Rows from block 7 of a small multi-label image tagger, named by matrix and row number. Rows with one number within an expert belong to one neuron, the router's apart. Each number is 128 + 24 x the weight over its row's rms, rounded and kept within 0 to 255. All counts start at 0. Numbers have three digits each. After the name is the row's rms in percent of the matrix's.
After each expert's rows are labels from the 100 images, of 14848, where the router gives the expert most weight on average: "responds to" is what is common among them. Only what is clearly more common there than usual is listed. The data: photos of arthropod specimens (BIOSCAN-5M). In brackets: how many of the 100, against the usual share in percent.
# router: router (model.blocks.7.mlp.router.weight, 8x192, trained with AdamW), inputs 64-127
# up: expert up (model.blocks.7.mlp.up, 8x96x192), inputs 64-127
# down: expert down (model.blocks.7.mlp.down, 8x192x96, transposed), outputs 64-127

# expert 5
router.5 093:166099114119140153098120130158147132117090125155095122163105097126115102159138159158132146147146169100166125154153149100109117113111157128121103155118148136146135136168150105126129075151141149
up.0 097:132110073102132138088126167142100114130123131159161100106128151105184133124120105118189124113124088171102139104165087124154132128117129155145112147122139185138129099148181100108139150155106120
down.0 096:134117106118118146175109158124153178147132107093138139158178132130117141152146126147123134146140132133133101134112151134137168097103137139109129118125134125101137165090150153154157121134090112
up.1 102:120120138100123093120138132123137109111112163149124111143066120128110098172143110074124121104128156156136102173153091116130137161137142113158117154143167127141099152133117167119088094151131119
down.1 105:112141183168160174153146115143087125094130127138137092084092122117128131172167125154150156099157107114122165112111131143097123085109156125130106144139093096159147161136089136098112156062136128
up.2 101:164103116141110177147138153150091156153080163138135170124124127163109124143120082169104115135144116155086164127120080147097153140175100114094125100113110138117177120135121119068121114138117145
down.2 099:115182098129113134115156134100131103100157165142149144092144150125161113131123184110105072090093138159102155176122096133151140152128164125126188116170179137106141116088112094132119135137145124
up.3 094:103177118160125131108156129071136104088178097090152126121130103118130096094136111117151155148128095138163153087096121087122161119170129145144107105141095115120154145118163122118154166124124087
down.3 097:138165153154183147172108115082133119113132131121168108179137103166114145160149137146125141155118111086152144137112115133138087112117133150130095136154145089143150108148120068161091158134135139
up.4 099:110145155104134147128113124151093150124076105090114083077114139129085097140145139120138085123173101123148170108156145109109127132136166132121137082115149130138104174083132088134145149143114105
down.4 093:143149114120154115163120117128157096134115141139091160128114128142120178115152099110158109118147119146119099128062123136153141156082147118118141123151137110124106130177145101113122116117103178
responds to: class Arachnida (28 vs 4)

# expert 7
router.7 091:132132129134105169172106135095125113151138112136082146179132128114142133108148139160150140157105141158114154124109110132099146120107115099131143118151092140094096139139154160089150080103123125
up.0 094:114094096153113103123080168100155149136145119124079117141158089127133124099048125137168131138114169141101089158130126119120143118125133140098117146110135132132132137111120114133124111106127086
down.0 093:140138144140120132140139123120149127100126118145152120119142163126153145148143155072116117112163117144163128142107147113103099138112114117127129101151112093105114128117132080123115154098143148
up.1 096:131102143115171129100104127095105109137113147152137106108140110122099099129137144144128103135086139167095164134172159145129124163143135140151147159103161127156138114150119075081138123128133074
down.1 095:119128100094138115135141109144111112151163157157103173151136151088123124146123162159091151165201172094120133137108131110161129107135091102090162117098137117105102149127127172112142116101092132
up.2 094:139117141123134153142126142100140110101114090121151144128118133124137095127111094102102138119135147125133161110157131090089128137133180096051124154133143110085077157109132117134079151128099083
down.2 095:127153129157113088121113100130118155115108147112114150098116066151152096117135094144128116155144140161131052118161155151144133102115114143139104097117109130123106158114152121162140143139123138
up.3 094:132127094183108162118123151127115164136129152141121156150165088129128092135153142105147093129148150151120119126113131140149146136166165155097096114104155108138129092140143121142140117126129093
down.3 107:136148090126152133119147133156123168112108180130151163179096124116132138136075122105130126098099101095112111120093098139100076175108110191122118133090135122100174109071120136121120131114124146
up.4 099:120123084105101108112096161099083104137115156116106129117155096150116114136102095146077066124120123168151156139177107126115161119112162099139113150152148132118128128152154109103097144138107178
down.4 103:182145093143111148102098129144188135163121159115097134112084157149169119141171133120139139101091119071149112131099062116112114134147140129145105127135149129149127124105139126181156099102115087
responds to: order Diptera (77 vs 30.7)

# expert 2
router.2 088:077169127127094152120163115115161119148133122152122108134127161114130124149123107124131148078137079131103145107115154142144131162114107117147136122090124155180120169121111100142141120167125135
up.0 101:096141136141128169167102098119150149102119133180136141124118114117126137096145165117126146141165127136129101096137207172112133143179152108153096145108112115155098131150151141128150135110131146
down.0 098:198074137110148138097135125148117123156111111168118115137116099153108140134102092103104108135126171165086097111145119142124116156123113120130126149140120157139109131137102127147158130129143099
up.1 105:112125133088124112140135126152128106173163132086107114126141130192126110126173121130149107092125160130143126119109096092161137148122122125120115113126146154119129134127101121163102082171150129
down.1 111:120140110096104165129123172147135124112110138156075141122097129080178119105106147150126142133136116148149114117157124086119123121137134125087156134142120113144125126152126116145156092050144180
up.2 101:147145122159123105115165113117093108155142098109170146081162119163125082133142123111152165125122107122173139164104154096156142117117158137162127136130162095143130106108134123136116138108128152
down.2 104:115162155104098148132135121106116161097178185126098100154117110152126145114116150133105153168130148110126153135152159117126155100133073129135134134111102087108106142160109175145088158107104117
up.3 107:154122088157139124123193150143129104158076101145138099137144151154131120154118122155146114141150127127167137170094093123161135113165130107130128129144107142094129125124155082112081131124112157
down.3 105:122156161146112106166093118090136148132150155085113137117125084126134141135157169124139115156108138096156134155107122127125115126112105128093135120154090130154146179152156131125183138117113123
up.4 107:123140116110105142125146131161084133130103162138145152106116131153080127106143131114107104133109117113190115111135104127095119095114144130122118098130154116126161122137114100104128135104129112
down.4 102:138091123101130132175145126123160174143137102110159148108141142164135110114127122139145175114097148115129098140088128122167127128136184070123109133115141143135131146119116112123110096151126183
responds to: order Hymenoptera (90 vs 20.4)

# expert 4
router.4 107:118107111108151141139129115154118136127153116156126092144134147089097096124144098102134115128154140103090123133144118147117105138154160172097137136137119164146116137134141140110123132145102154
up.0 101:108119168129103156144144047135086154134159120104168117108127125105115171170124081144161125121159102135133099111066090151134139119105120158116112150153115124093086116145162125159142100125117115
down.0 092:188119126162135091129143162119158126145121099154115122149122120141148120090125096136101151115121103132155179078132129136112142117118164099101148166116145153157108131150134118113095151121166144
up.1 099:127102150180098107146092162142121087116115139145130116096135140153104082093130117118147104099095107113133108144135160163185142131133127113112116114133117157108118132136123099156158148127106169
down.1 095:069126086151158133124141103143101149110116151100124147131094154169134134143108100131108143120108136128125117103116143135173098124074113139128092180105151139121111087144131129123163131115109097
up.2 095:109111105132118151145106144122140176183157125148120095082159163130166125110103136150161120147138135139131137123137114109121087177147104105115163119112109095071112108115151150091102084117136075
down.2 102:193149115132114160182130110128118098080149111141120139115122105138108124120154139116123129111119136142100092097136111098091139124171086089140139095147098119150173144124107123132165118113088152
up.3 103:121137096112145174131112138116090146116109110075146101150103155134119128125137112121148147135097085134127148124144144172141090137070170156148115121122116143124122173150084124154168077136123134
down.3 101:140160137122112113108122147188134150106174115146120149074169101086123113129133116155086106129145144102169134114129106194118115100087137095135108164126102093172155099145139106125147127142147159
up.4 110:124088179153136116143115091170123121112128099109117092185129157130167149132031147145124147147120112175136108095141124121113163121172124092107104149127108152110159150151140137106129130149120123
down.4 104:155130107103123105109140198111158159126156082125137136113090126105125130056184098113136160087137142118145126142120131118142115192135102136134097112154122129142120131136193122101131130106129086
responds to: order Hymenoptera (47 vs 20.4); family Trichogrammatidae (28 vs 1.2)

# expert 3
router.3 104:129108133104144086133103153127094151131121125092155147129139108127141141147117157109120116118121168126144144152103119080092160119078124123100115126127196064103149100121114164103104159105140113
up.0 103:119122105160105161157126103119141179129130100116086120130103141147120133130123118110127089091146145162168134115102116144122140136108163102165137143115150140143128118125162130129093097144118132
down.0 098:105100139151111093148127116135144108123104170093150098122109154092138099137129134145125113094095117148090090152126095103124119118155154147107103120118059104134112110127140161159129083141148145
up.1 092:124129154115156136100107131084130156097166134137125086077143111169103166114081096118120123108112131166127102148164090135120140104092136167169153136115141155121154113144148123152102115132168105
down.1 100:097093124097139131127124110085090136092116153128100137132094120074110119106150075099164143139103098096153147134147112101141100115120115037135119138128096143117129121166136118136141141166123154
up.2 108:102143142138157145065136109082095143160154138157135116129153118130117118105075141123103134111156134143121135151129152098143126100147113155130109137141121163147114146068120117123150125153119157
down.2 105:156145097108177132150133162112151143116093105157145127133116143119109078111103146091107145150125084071104110130135154095135143154141112098139146108110153106122162157160119087124092138129116096
up.3 095:069138103184113108155173153141136146117137137148125145099155146139130146139184092140109134129149114144133109141147171128125132106078125134109100160156183151141112138210112176135116111113107139
down.3 095:162125127106105117112059108126134104118166110107120116127133114100157173084140137134103123148126105147099122143201102178142134107143153128152136159142148137129101117111106124110132176110186170
up.4 097:141139126136100111187103118143101102145151150157090137122117129086136106164127159152117143144118171141126138152151179137133118097049175129128143159192093144136123162122132147129111099143122113
down.4 098:115125112153106136072116151105165146192149137138154117086160119138130132162065116118117157173152083128161150142115136171132126154178119115135104174110097105105150138129102124171160090116154072
responds to: order Coleoptera (56 vs 16.8); order Hemiptera (28 vs 11.3)

# expert 1
router.1 114:142085144150119145120093113148099145130101131119132128097148159106102102118090130137118116162119120156151109099168131169167135140121186105127135142125079118160167157157137105094108159091100107
up.0 096:114120092141155113144137072118105131126138123110100147119125116130138144139166109124120103114144128101104113103131110107133121119102125175090098114104129109165149129125089092165169119155133139
down.0 098:134139142127117148128082120112143139103143109082149104116102141157119161135121100142151180108124110109102162202124134086148152164139170133152151100141107135104120126133100085119155161167132128
up.1 095:104135078140113152133130127055140119156118142112130138090154117091091104162084121134118108116147153150108090109116141133143125129114130155108139150079101141160134159119127108130142140153149133
down.1 097:127116130124125096111113125117129134125168137154166155130125165112115123101165105123122128117146137119095138113103145123125122100110125119210103087149160138147121134172128149118139112118143096
up.2 093:116108114158144094082138159086142126135098116139129091142127100106111120127123132122120124105125149131117093100165171074134123125170175173133118151128102126160133147128173145110097121133114154
down.2 097:141116159130093122185128154111110127138158143115108138125155093148120125144124138108152109093129119148118144151103112118082126148125126125124085147150127114165128100119142147132116123108130109
up.3 110:154157129125078126090142140144159129115054142088084088112142116111104129157136114100106154141120124091158120144117142153161123152149093116148092144150161105125128121117147101165100101158098136
down.3 120:125136113101165102126121100112125121169147114184094151093162145131121122156114126083138110132109156157151126139088156135090122106129165141107123121116171143181185144147113159139154154121107128
up.4 090:126125160122128147133129142153116169120130140136092140123158131149163122156156121160136122164131149128150157141053107138125139140117151143171121127138106146085094149108119137096076153134100109
down.4 094:104112147130086133109134121103117141135117141127168106137158159131153120098148093112145160080163122140141134141128157112101128147120121122119115130136138145109174105141119127129175101128098099
responds to: order Hemiptera (79 vs 11.3); family Aleyrodidae (34 vs 1.1)

# expert 0
router.0 092:123141111122120153095127109134128133124174136136156138098114112144119163135158129135131128123125091093137151119093087113127136116097122163134089127138114089098107077127127134167115137143146120
up.0 099:150123113135130096126137145128142129184141134140126142087135121148129139154122171111153094158118133162100125112131083123195100148121120119119070142114103123176133053162148139135134124121152131
down.0 097:129132156167099152112111075161139116144087134107113110132126126140103130169104129127106114125123142128141099166102153070131143115145147134089125072122108104079097110147111148176131114114115125
up.1 101:110117113130167132086147153093124114151158120123108130145135150144140120179123133109100114131116163118095116127096107165157127165141133137134138103118116129136115108122159138095107172065105143
down.1 107:165141132118096120130119158106193080109163111119127143086122140132084089138122121148158106097093127111139097112111076132138107125106134129146128168129158135176132145104146144153103084139138084
up.2 100:156132103126114147131116120117142140134175097171112144112081135150122104139140109119134106121105134165122120129120102123063129138131136118126126141134131127164145119140133111102155128121174122
down.2 092:104145167166153105140119181114120157162090132137135127142093155148156081134116087115105158138162105115119119112128122151147129108121136147124140124116150102117104144116125135183088143169118158
up.3 099:159137134152127108133089168125131088159129138139108137141138149127125141141111131153150120137143129129108150114112145103139083122148171105100113130116086122148167150139156127106126125122128087
down.3 110:136138103111205125130106131113158138129093155123134152138152153109087155081108103099148085170173120160184106120185111130108134158114143145134142119093160154150092154103093133131135128141132151
up.4 098:065109127161133187083144132108134145104141120150157131074171143151146083135117155135149070118148131145121149150117104119098117129146097109125142103128135125170122127106143116146115182119126111
down.4 104:081093123118128096113132103148123138138081138163107146093140155125146124114156145161111123130162093126170157097094122113125144154174130134146138123137145094108071088118113141121142103136165138
responds to: order Coleoptera (58 vs 16.8); family Corylophidae (27 vs 0.5)

# expert 6
router.6 108:119135098138092118139162120130123114127089165131135142127182136181127120163081092119123118125113116137128112152110103153146108108148114115132116164111118137162162180098087097135109158125123086
up.0 094:155121134133103150113117145135109151098160135103116134110162163182167114143187123143111155097114172126064101124126096103157138120106158106156149144188136080175125128110151106095184102143139076
down.0 097:143100152162166159131075110121151143112113160138118153104128130139077125164100093107159119179117148148095130127134134177100090100110131150127147128131110161107170128111149140161109121056136142
up.1 103:150157110168121150120136117156117116108085119155111099113146122129134125134170159109123129125112143137172118160116140139131131126128187117101113116130159104179095138139140140086124104167109102
down.1 095:140146138125138091179160134152122113150154097162130109117111108133125137142157100100143115113098127109093121141166081139149105120156149155142115122132062143165157127129138089101136118132127127
up.2 101:145114074157125099064113158139122125096148122121130135149120131170114112126120117159184088157108130143139116129126116121125131164073157127128072177148107189147158168128127122122122108145079089
down.2 100:157128172114121100150151091084119108123165088110101108139140166112122087118128169065149111125164120118138119137134100126102118115087112124131157074152123146085142099149136161104114143146085150
up.3 090:083119129154117147142156162147146142133115168130104138154126135147096110133115139147125164119156109145119120124163129089135166098180137129145069136091081110156112140140164169109090131097104116
down.3 091:124102122152103118131109089146087083148110170141177117126118153125128113141131130138103173077142086080097158128151153142139139168119088141157117098083136139103111095157160171111155116142208146
up.4 099:110094128142139110140163130137141175115128124153157123115122129133145141181158133125141123139141114132144124157131114142133148093122195138101139095144123155069142141121101100143126114135116105
down.4 106:163147161138106136119159106138120123132137137099134141133124084093082117103089136130140151132154115155095160141126101127131209132096140148116130133094172110147080092128060121107115161151102127
responds to: order Coleoptera (49 vs 16.8)