A small multi-label image tagger, trained from scratch.
Data: trained on photos of arthropod specimens (BIOSCAN-5M), 48750 training examples, 44.6 epochs.
Rows from expert 3 of block 2, named by matrix and row number. Rows with one number belong to one neuron. Each number is 500 + 50 x the weight over its row's rms, rounded and kept within 0 to 999. All counts start at 0. Numbers have three digits each. After the name is the row's rms in percent of the matrix's.
# up: expert up (model.blocks.2.mlp.up, 8x96x192), inputs 64-127
# down: expert down (model.blocks.2.mlp.down, 8x192x96, transposed), outputs 64-127
up.28 091:516425437464445456581461552509565534567582436456475581516569516477459506533493538435541523534518559505471538559457529521449549496545575503506486547541524543527549525502474568512504499411534561
down.28 091:515571496522566558520545454507449424431469559517463473465435510535519515518518472501545508505490399512479483387536364517536553554575472472400513489475501520497422452610550544516497450427517457
up.29 096:489505604383499469468495527515497402520518517559488546469469497496547549492482543464462472478483528497571539495436472458390554450541464436510557399460586524536437536516529454458533570541502622
down.29 102:512422425462426511617450480584443521484472556531479512434468579576453471418566530538520446548626507460498524534552556466519457564510594470491566514520493552509522535525503560484517484402567550
up.30 091:499346471448414516552498586497452541606431553487464433459560468523513549541486399450564431485427480538494538488440476525540556396552427475534426442513507520593427519549522493577425437563446553
down.30 097:454541524508607410498553573519561605434560526573403545443512516562461460491467547472476544522586531533474426390455485398455519466461450570529509538436484448453526509435486522499525534393460552
up.31 112:540478489415476556446552492582485493393419525542585584472527497495474509512471553492431502506470535504378484471440530635549489600424388526496468500538498495525407480533502515610468563536547490
down.31 114:536517508611480576514511502509438634521504512460478471543545507491507464448520556523538468489630458514417479484419453535470452429567554466530391586487398449533442509460444429463506462562509515
up.32 097:504457427533468464487448436559553502534616607552583479453531452507540416487596522496525536429448591567508508461479379514531542549393587492490465480446499480605510457441467558579517502434532436
down.32 091:433583487520527496506496492440469455477449406524490552541404476517470526531476520484490495513570520474513474615437659444484513468574450539505525431502436481453461539505579484431505569496499474
up.33 096:464488530409494510473542433546436460440499468459444361583557443493553596518542556446544567573503482459511500526521469484596475512574404480560471497521520478526427456481506454428471432482452511
down.33 095:490477516482555466600413484434500433504491502484490447432549424571578451549510559468492526450528514478486478356415417415493448418525594471546438492569477510520570533495510436544418468489443518
up.34 106:536514594409506470515535518476527517514416504444575500412516525448454412500571531555587444495455566576507497449534500491465510536559439448467501523468478507519451498512478543491483523506536444
down.34 098:512484442521445492497497480496445404482493527501470355537482432469473542484595511437445512510561558510523579409452582516522471471520501541582466484530551538569480468528601482496490535406516505
up.35 112:459501455499484450431578546545452531525556492450476492504508532477424480560539393450514535568442484568503525540576487436557569461532567467510545426498481472464470633504529444507435582496519495
down.35 099:414506478502638473482431432496452385458437489484534518517449427520517608476542422468590439487448537485458523463494558544439555469546484465529527518475455488488437446489582503637493514518543437
up.36 096:458537410451491480489507404579590511429473472431495507384360559469526505554395425498439536401526454532539448495531475473545463396537453436494441534438409450530547486475503494531600541498414471
down.36 092:535504547533478470542506567473451566544494427490392427516571462473468534473569466548521474450551504591550512504481487547498592532428516626547436537533496477445593516543506482468486473483422480
up.37 095:495513600492434512459475440522574539524516548451507499452539493519502465478500469516462529484506621502398493534448547462505560585480367445506445406499462485536589466471505594420513392436574565
down.37 107:462554384479517539437404478504473570484478464499498396528488494613512504503477462461526510464405465508581423496550486530476513583434575441420482483416478558486466572596498456431477573469556473
up.38 110:414487459528565531419483478443461457480493531426418474571536519519575501587495498474464548484503390585517532477380543495527485612510513450592538477504512472592481506505444479594468453534571415
down.38 098:534474554480544428509468484552537639494426513505493476438537533504428518490497580431514516480485468473480600475437587517542460361454523559428455543505457516471512543457574519520489581479474576
up.39 102:440509515526538483484540532462489491537607508481526465516472532528533416550458483450537522417516475550447452453579458427460479473478553529436503515485529514545542559571480488475530431492510495
down.39 103:497551497495416474529528520507526560551325475570414571531483521541463562435442463565425385599527517467508467474491517472476601510449458514515544551471419448465505355453472506492597496500544526
up.40 092:463439461546551513558509495545524517569432545483578582521470438545496584596548580536446476491539499562579571494471414478532409564471395555545540418502507443565456570468513516514460481426448512
down.40 072:573504460471540468465583459448543421492456509484410462543477542462509474474421458523482531442484516443493454483536643472447556494444523450460450608481476525468590439594527473513508488560489375
up.41 094:566526446440462502585487459463410438613546455417565516515595514570478599510541534471530454457520547468541530457528547473468501556595399549525498501567463458464570565513526503529553522511545427
down.41 087:499521566484495523558524555530516511412442546595495507450434485527517441507438503464555518514477483461453429548477406620542411518465553471481520528459541494500387435446502493481478535457486625
up.42 097:515537553568545470558521501492410472544399562464514508453481458473515538535478483545469489531458430441493538547421572515520500440575502519549505555572495555387508571530477465416468529514420530
down.42 105:437477484547465491456432521418483558512460478439492582569422439455467499519547587412469431596441447501395499448529439457452603433542556478503518435509478462594466548537505490534540541526514524
up.43 096:456477515546463475498433460439529486538451521463408587629520398510450429501527475440576559519467434399570504538546608479545467435465443473591552524478437384471570563484479453482487477473528472
down.43 092:447467466562503445542450497449516506510473530491564493448485525672424508489428475478417464508509473524435537468477456545463541535609537451436455400438513602505521486568526498535461500456504420
up.44 106:567501487534475500562518550519608512481357467525612384526451540502448521528525542474434547585521538501435556515432521579583422552592455408512539462484395480504509573499485579514611596491504480
down.44 105:421447542485439445548471579573479422514541413520418532559446410529575538524520542432590425602501501459555447502450522527477565578453511461488559576447469442561474496464414482571434553504584571
up.45 101:373507489496521493587476493448457580528455522511511537522465445546564491464564626463480524581440581567496526462448514529459549567429437581403468558473547482446475541495619512461454492504517406
down.45 100:569479489572441474443571606499558445531478522496452493416571571461490491550496407471582496453581470481442527483571539566533527445579513551526492426455526510485501456502420479465493479459475531
up.46 100:503412527435450488561506498501452513474540546447548499498521542462528435511530439506493462494442431498556403435482485481517454427460535441551501558377447499502501464507510475528550443577534538
down.46 107:463461493600589522470506482570536401543522465514611541507535472464490470414472565483489501571539532465527544567528535516410472564572570489580572506469404495479566481501545635527462477476473452
up.47 104:445553542516477477526498559442525545540430472537508471508563568467395319437479502557493499450534554519487496549454612488487600663352528579392525431534521560576510486459553564487511523524576461
down.47 102:492508480509594564415394479471499528432493555517469562498536452471541566530589448470452515468484496501484466472544557529554466397488462458567484484501518542444547483547423418541445529586464497
up.48 101:502500520437454416508529517472474555516530489505491428458347540473529474474525490505573523442480469588495513418572510449550559532457589516497599526538448518401555539466435508405527542481494477
down.48 102:497432525497522537417473549479471519461519542579500509418457478489513506516586488481539426496540558445509426616487519509502489469451602407487431502454461558475492432535548544522529465537463475
up.49 092:377555503557557465444536623503560520566512449510530442514485474499484411512471426502497523552492380425484489432546481488625503495537570496503509567597400497496469531428460414571461522596450505
down.49 090:584510537463399621602512355462443414418433539431550577491449546500523536528563478469549474422496570560497528589486446546465490504466567527487483431438515603499471466507554603365573470457507489
up.50 097:451524519444559542458545507494485465501499568411584519499485478469492475582537468459542511492432404455418588522429599479537558466561478478532536495512514494465507548554455494525552485477548473
down.50 099:514536378522519566604535512533499536488444423525430555521435551529544442513467571479407520488509595537519491405568442502492454522556623484485426511504463426541460540493550466464458534462419483
up.51 106:445479570548406496494521435461426469520541472478452635476581443558474514500504540435502579532540541441540356530454469494543441374502524456483560471539458494514408510490516398497504526513489421
down.51 097:476420494578529512437469492448584503524495421469534492587379465492418503415490463489532440490465529500459598512425464498526544520472556554543517444430497499484506495602569464522541533551459542
up.52 110:549456527560504495433538460458503526492482569562532503609423524511540416500396493564510497510479582534455458503556460486476486427407523570490467432434513483558422525482487488475550474450517571
down.52 109:484453437467505454473486553545524451510491488485476551480397522561434512597483435526490371490498408505604501500537503452416586520488446361509489463414414548472532521566490515521559516546503389
up.53 114:351528494490526438426536438508528437537493472373535463427521517507494518567453534536536535514454495543533478458531506553437434458598568473470527429487346517403543503479522490453452535444551565
down.53 111:500442482510561548517517541589525602507555479526450435575533554526577497432507475497499448464512436522519570442518494436517507562460400535501439594467519503540542536525489494589450532440531525
up.54 110:531573544531519551477475489502518463428515370521496442543474529483364512459538512524483477572507504561461491577413580500511545557531452496477513466468473469461457533479405542555469573524510500
down.54 120:472411403575474488528488448457466477477428464386545550530530487570542481536420451501506533520502450445533538503468527499462413580529484522424522572556431417595530443512494527467583531545438440
up.55 111:555474395454519481588499473518567550514464517444533540497558484528474478588550501537600473435458535481458503547450512517505493514516485449500494453559405570575547542560582437597413505473548484
down.55 102:523452620460444466518594587565456474582595506549399482486585496433470540395354489547472512496546509476590428480457523513507451523497493559483508451437434442453495539452437501480573477574488497
up.56 093:571510485586507527520513537494430568481535585440441504470523501559553461495458482467487482504542440448518424520589551504521450583431542484484448536523466466488434476541602594473440487537493513
down.56 096:502527529390536528472553487518536478435461487507566563525499587435444411528566544523541495400457555560481483478413556497474497544504382513488610514476563490452501581467370464506472484604530490
up.57 098:515467494473556530519508549449474491498509456463570473400522433553507475487544482527551541518522508472534585501495536574634547595552405603517474487431496430597424455492412528568522536444521531
down.57 094:461462475512479470533506513510495520536508524528442449509410473513600561427448578541459437422459565521516486587529478521408396426527552429502434600588506490459528558541490506488477528563483497
up.58 092:473478483489487520502437488445446447478462515471588539440455512481412423506448531480500559546509435437522573503517456455472449531457573603521469430523592548533552488500421475541472469439508486
down.58 096:540503548519534536488528479519516546511492569478534412510541508499573505529454493526500498446533461514399521419556472521377488428526496391449476570519504508506500406527604529525483476476505519
up.59 083:482490475499489553484557543526388522497545529500382492470511502396445589457396616550528520447507490409518543548491448511586436492491489534546521415511469449561501514531544523420474484574481424
down.59 092:550426576552474391532493422560499569484546478472553531557452540560625432545388523536518481491420530552586486560458535566571539519509490623550552497567525500505540541502531484458515520407522525
up.60 106:511554482440503528499524483514492497526537524366553491424445400477550506546533515456541506524503476513480589511505514443444495509558598478443458575520458499498415549508496513562572550527547492
down.60 091:431460549486545433492528594601470477460438416594476472579480587508509567487526406546485477515446587515524476538499496561572494474451407588547446477527530483486556444467507446409419569489476493
up.61 097:467545546508474487518426525617551513533549482502441403478492568467507450435446550505456441554489588584453416507535441543444566495511531529430530473547384477492434605534456515539549528474488569
down.61 090:498530531392536485456523495486543455515446530510466582488512465532485592595505470566471497500498495501486518572523454563503507565504520550489536500429573511470440550496558500454449547489423459
up.62 101:478536587530526490426527515543505528514439505553536575491456434425568474461502494570508481505491513513462521542480543452366587531595477580503400440415496474510473453627543501484571544377496469
down.62 095:644511458476424492499431510465479439485497509512614383478543488625446494486497488583535408489526460501524449478487521531503439402509463446473457532493553438528565480531543517423412459454523431
up.63 107:615610458432519506538597522457555535449404468496509424474578480443392495409477602574504464570589443535476514555455536517496483523407488610455517431533437489550481516493484516556543497437487492
down.63 114:494537601490490500472495478521491488542608547583473477528481524489556513516486545462580481478458542523379419458549438463467501522517474451492524574413560449367579433548456518573445623493462562
up.64 102:541484478483539436514483522520457512479445584522463448459488551503559555466530617511525543583478504568508521523420399569479457423538461489550509565555497591410451488460527490501457453496487523
down.64 104:444517524581395536536574544572458522566477484595482520521473489454501492441495459481419467534491433478466580436535463495535531514509455497485559437499474524433516516573416488477510507426500535
up.65 118:455452519467521522553441510441502455495549514485527518538447463495443506512495425540445469472505374454547491516493512422539542511534530454530451433465601476434526464479393547585609425529557488
down.65 118:500494513475554485471540434544494483551447524489471495534489527496521603633386380533403511504428524516494484469521493472551571487498419520471583516525469568454499503419570502470491531520537638
up.66 093:495476527450532571452451489506438494517405567459549563547517497573525474453512605496580619511473505463457451505488539517516561622491542444558463438482556446486575522486434513430433411451510563
down.66 101:428435407466480498478451523468495556411498464461527432479442426566393530556545396436588499529586468524467442505458462453422482413546540478545389462381576537595532440575440509567531484490482392
up.67 090:566598446500432392548475493590534400473478466510520491402466462461464468501444540417532490469500450583519508560459595534482396543528535627520453465599518401538474505531561529425515546504614440
down.67 091:504518559503613461437484459422473550508514471535497496504559406423389551453475520587510552493515583484543586469501490477431571505456506465471559529443461464484548483615478530538434531477523542
up.68 096:560429474582461522453497517556481503440493527552496544574455483527449511566482469463506582532496371423573432645538455570480459483527605443530519419547459446512546616552489450453500434486520545
down.68 098:451504427470492573481453491423477493528533491422515559494548604521455427473518466508513513442527430430440557500494460506440541508475528561456515497491524575498543478459556502549547550578491476
up.69 104:528530584438469518515445591493558520542589582431545483444569491440492513478427534461546469595477479478516519386521518483531456560492521493537430480513512460396425538413562529438433480508554524
down.69 102:563565505506483624535523449469476448510457494581492482496497519515481487510540502509505506423497505476493477555372487465522447497564505522552552430460609467522509568521397541552443523472522439
up.70 095:422517525605496561616502430564547439465556483525468542461558558573512480522435360494523465491498466433529428526427425535405455538424524475502407488514530505483489475468514586500406527561429510
down.70 086:629508471465478507540496534460538521516501541441522519479487507413505552517573534552504501409517508548489510497475554478668474513559520473495524479528473546597587451519504353416584456403489509
up.71 091:483479449461450429450429605480478316514447607532537513586514481434514507412477516483583543448517544456435502563408444444416578503448466563456421394519599542539516492466519477506543487510580496
down.71 100:547491514452419484548478491569391477500539500431526528464483532603504474616483482507552600616489520484471475470497474483464444683494481502428556559426454542479487479527482404554495449484502560
up.72 097:472504458522526453420554515480518591557483411504448559434598515533505603503465471578551421481429494574502529480446509423459531457520408515542414550499424537462562537623513527454445467467555503
down.72 095:479415486474521427447490565568578378598471566515555477502516492437481354449479482440501529557572545448536431480513485526408508443484535419474509485463536513562463488449463514547453463479448455
up.73 097:563485461557573467528510533457521509528379564623446497484487537530498591546468543493540402526514401455427470478526498469529509552537469506411468501481433524429507466581437585506474453480501577
down.73 097:514530571396434558534457514423480490507570472439565516431529476488493429522531423528492550455559500588529398504550495458419598440445509561563430482585569424550501540426536457487490494506388470
up.74 103:446500513538489500454604538540473485593557498487555476485485470546497527436438500550478474443529509506518478515527489504501512504440481428555469458525493527487430594542544565430493539420576554
down.74 104:486560556470550472638438458494494609551425507459449404498489491530496518557566536474552560551504537494453458503428474509502498444517435489452534516330451456515498422476543476485495486540519506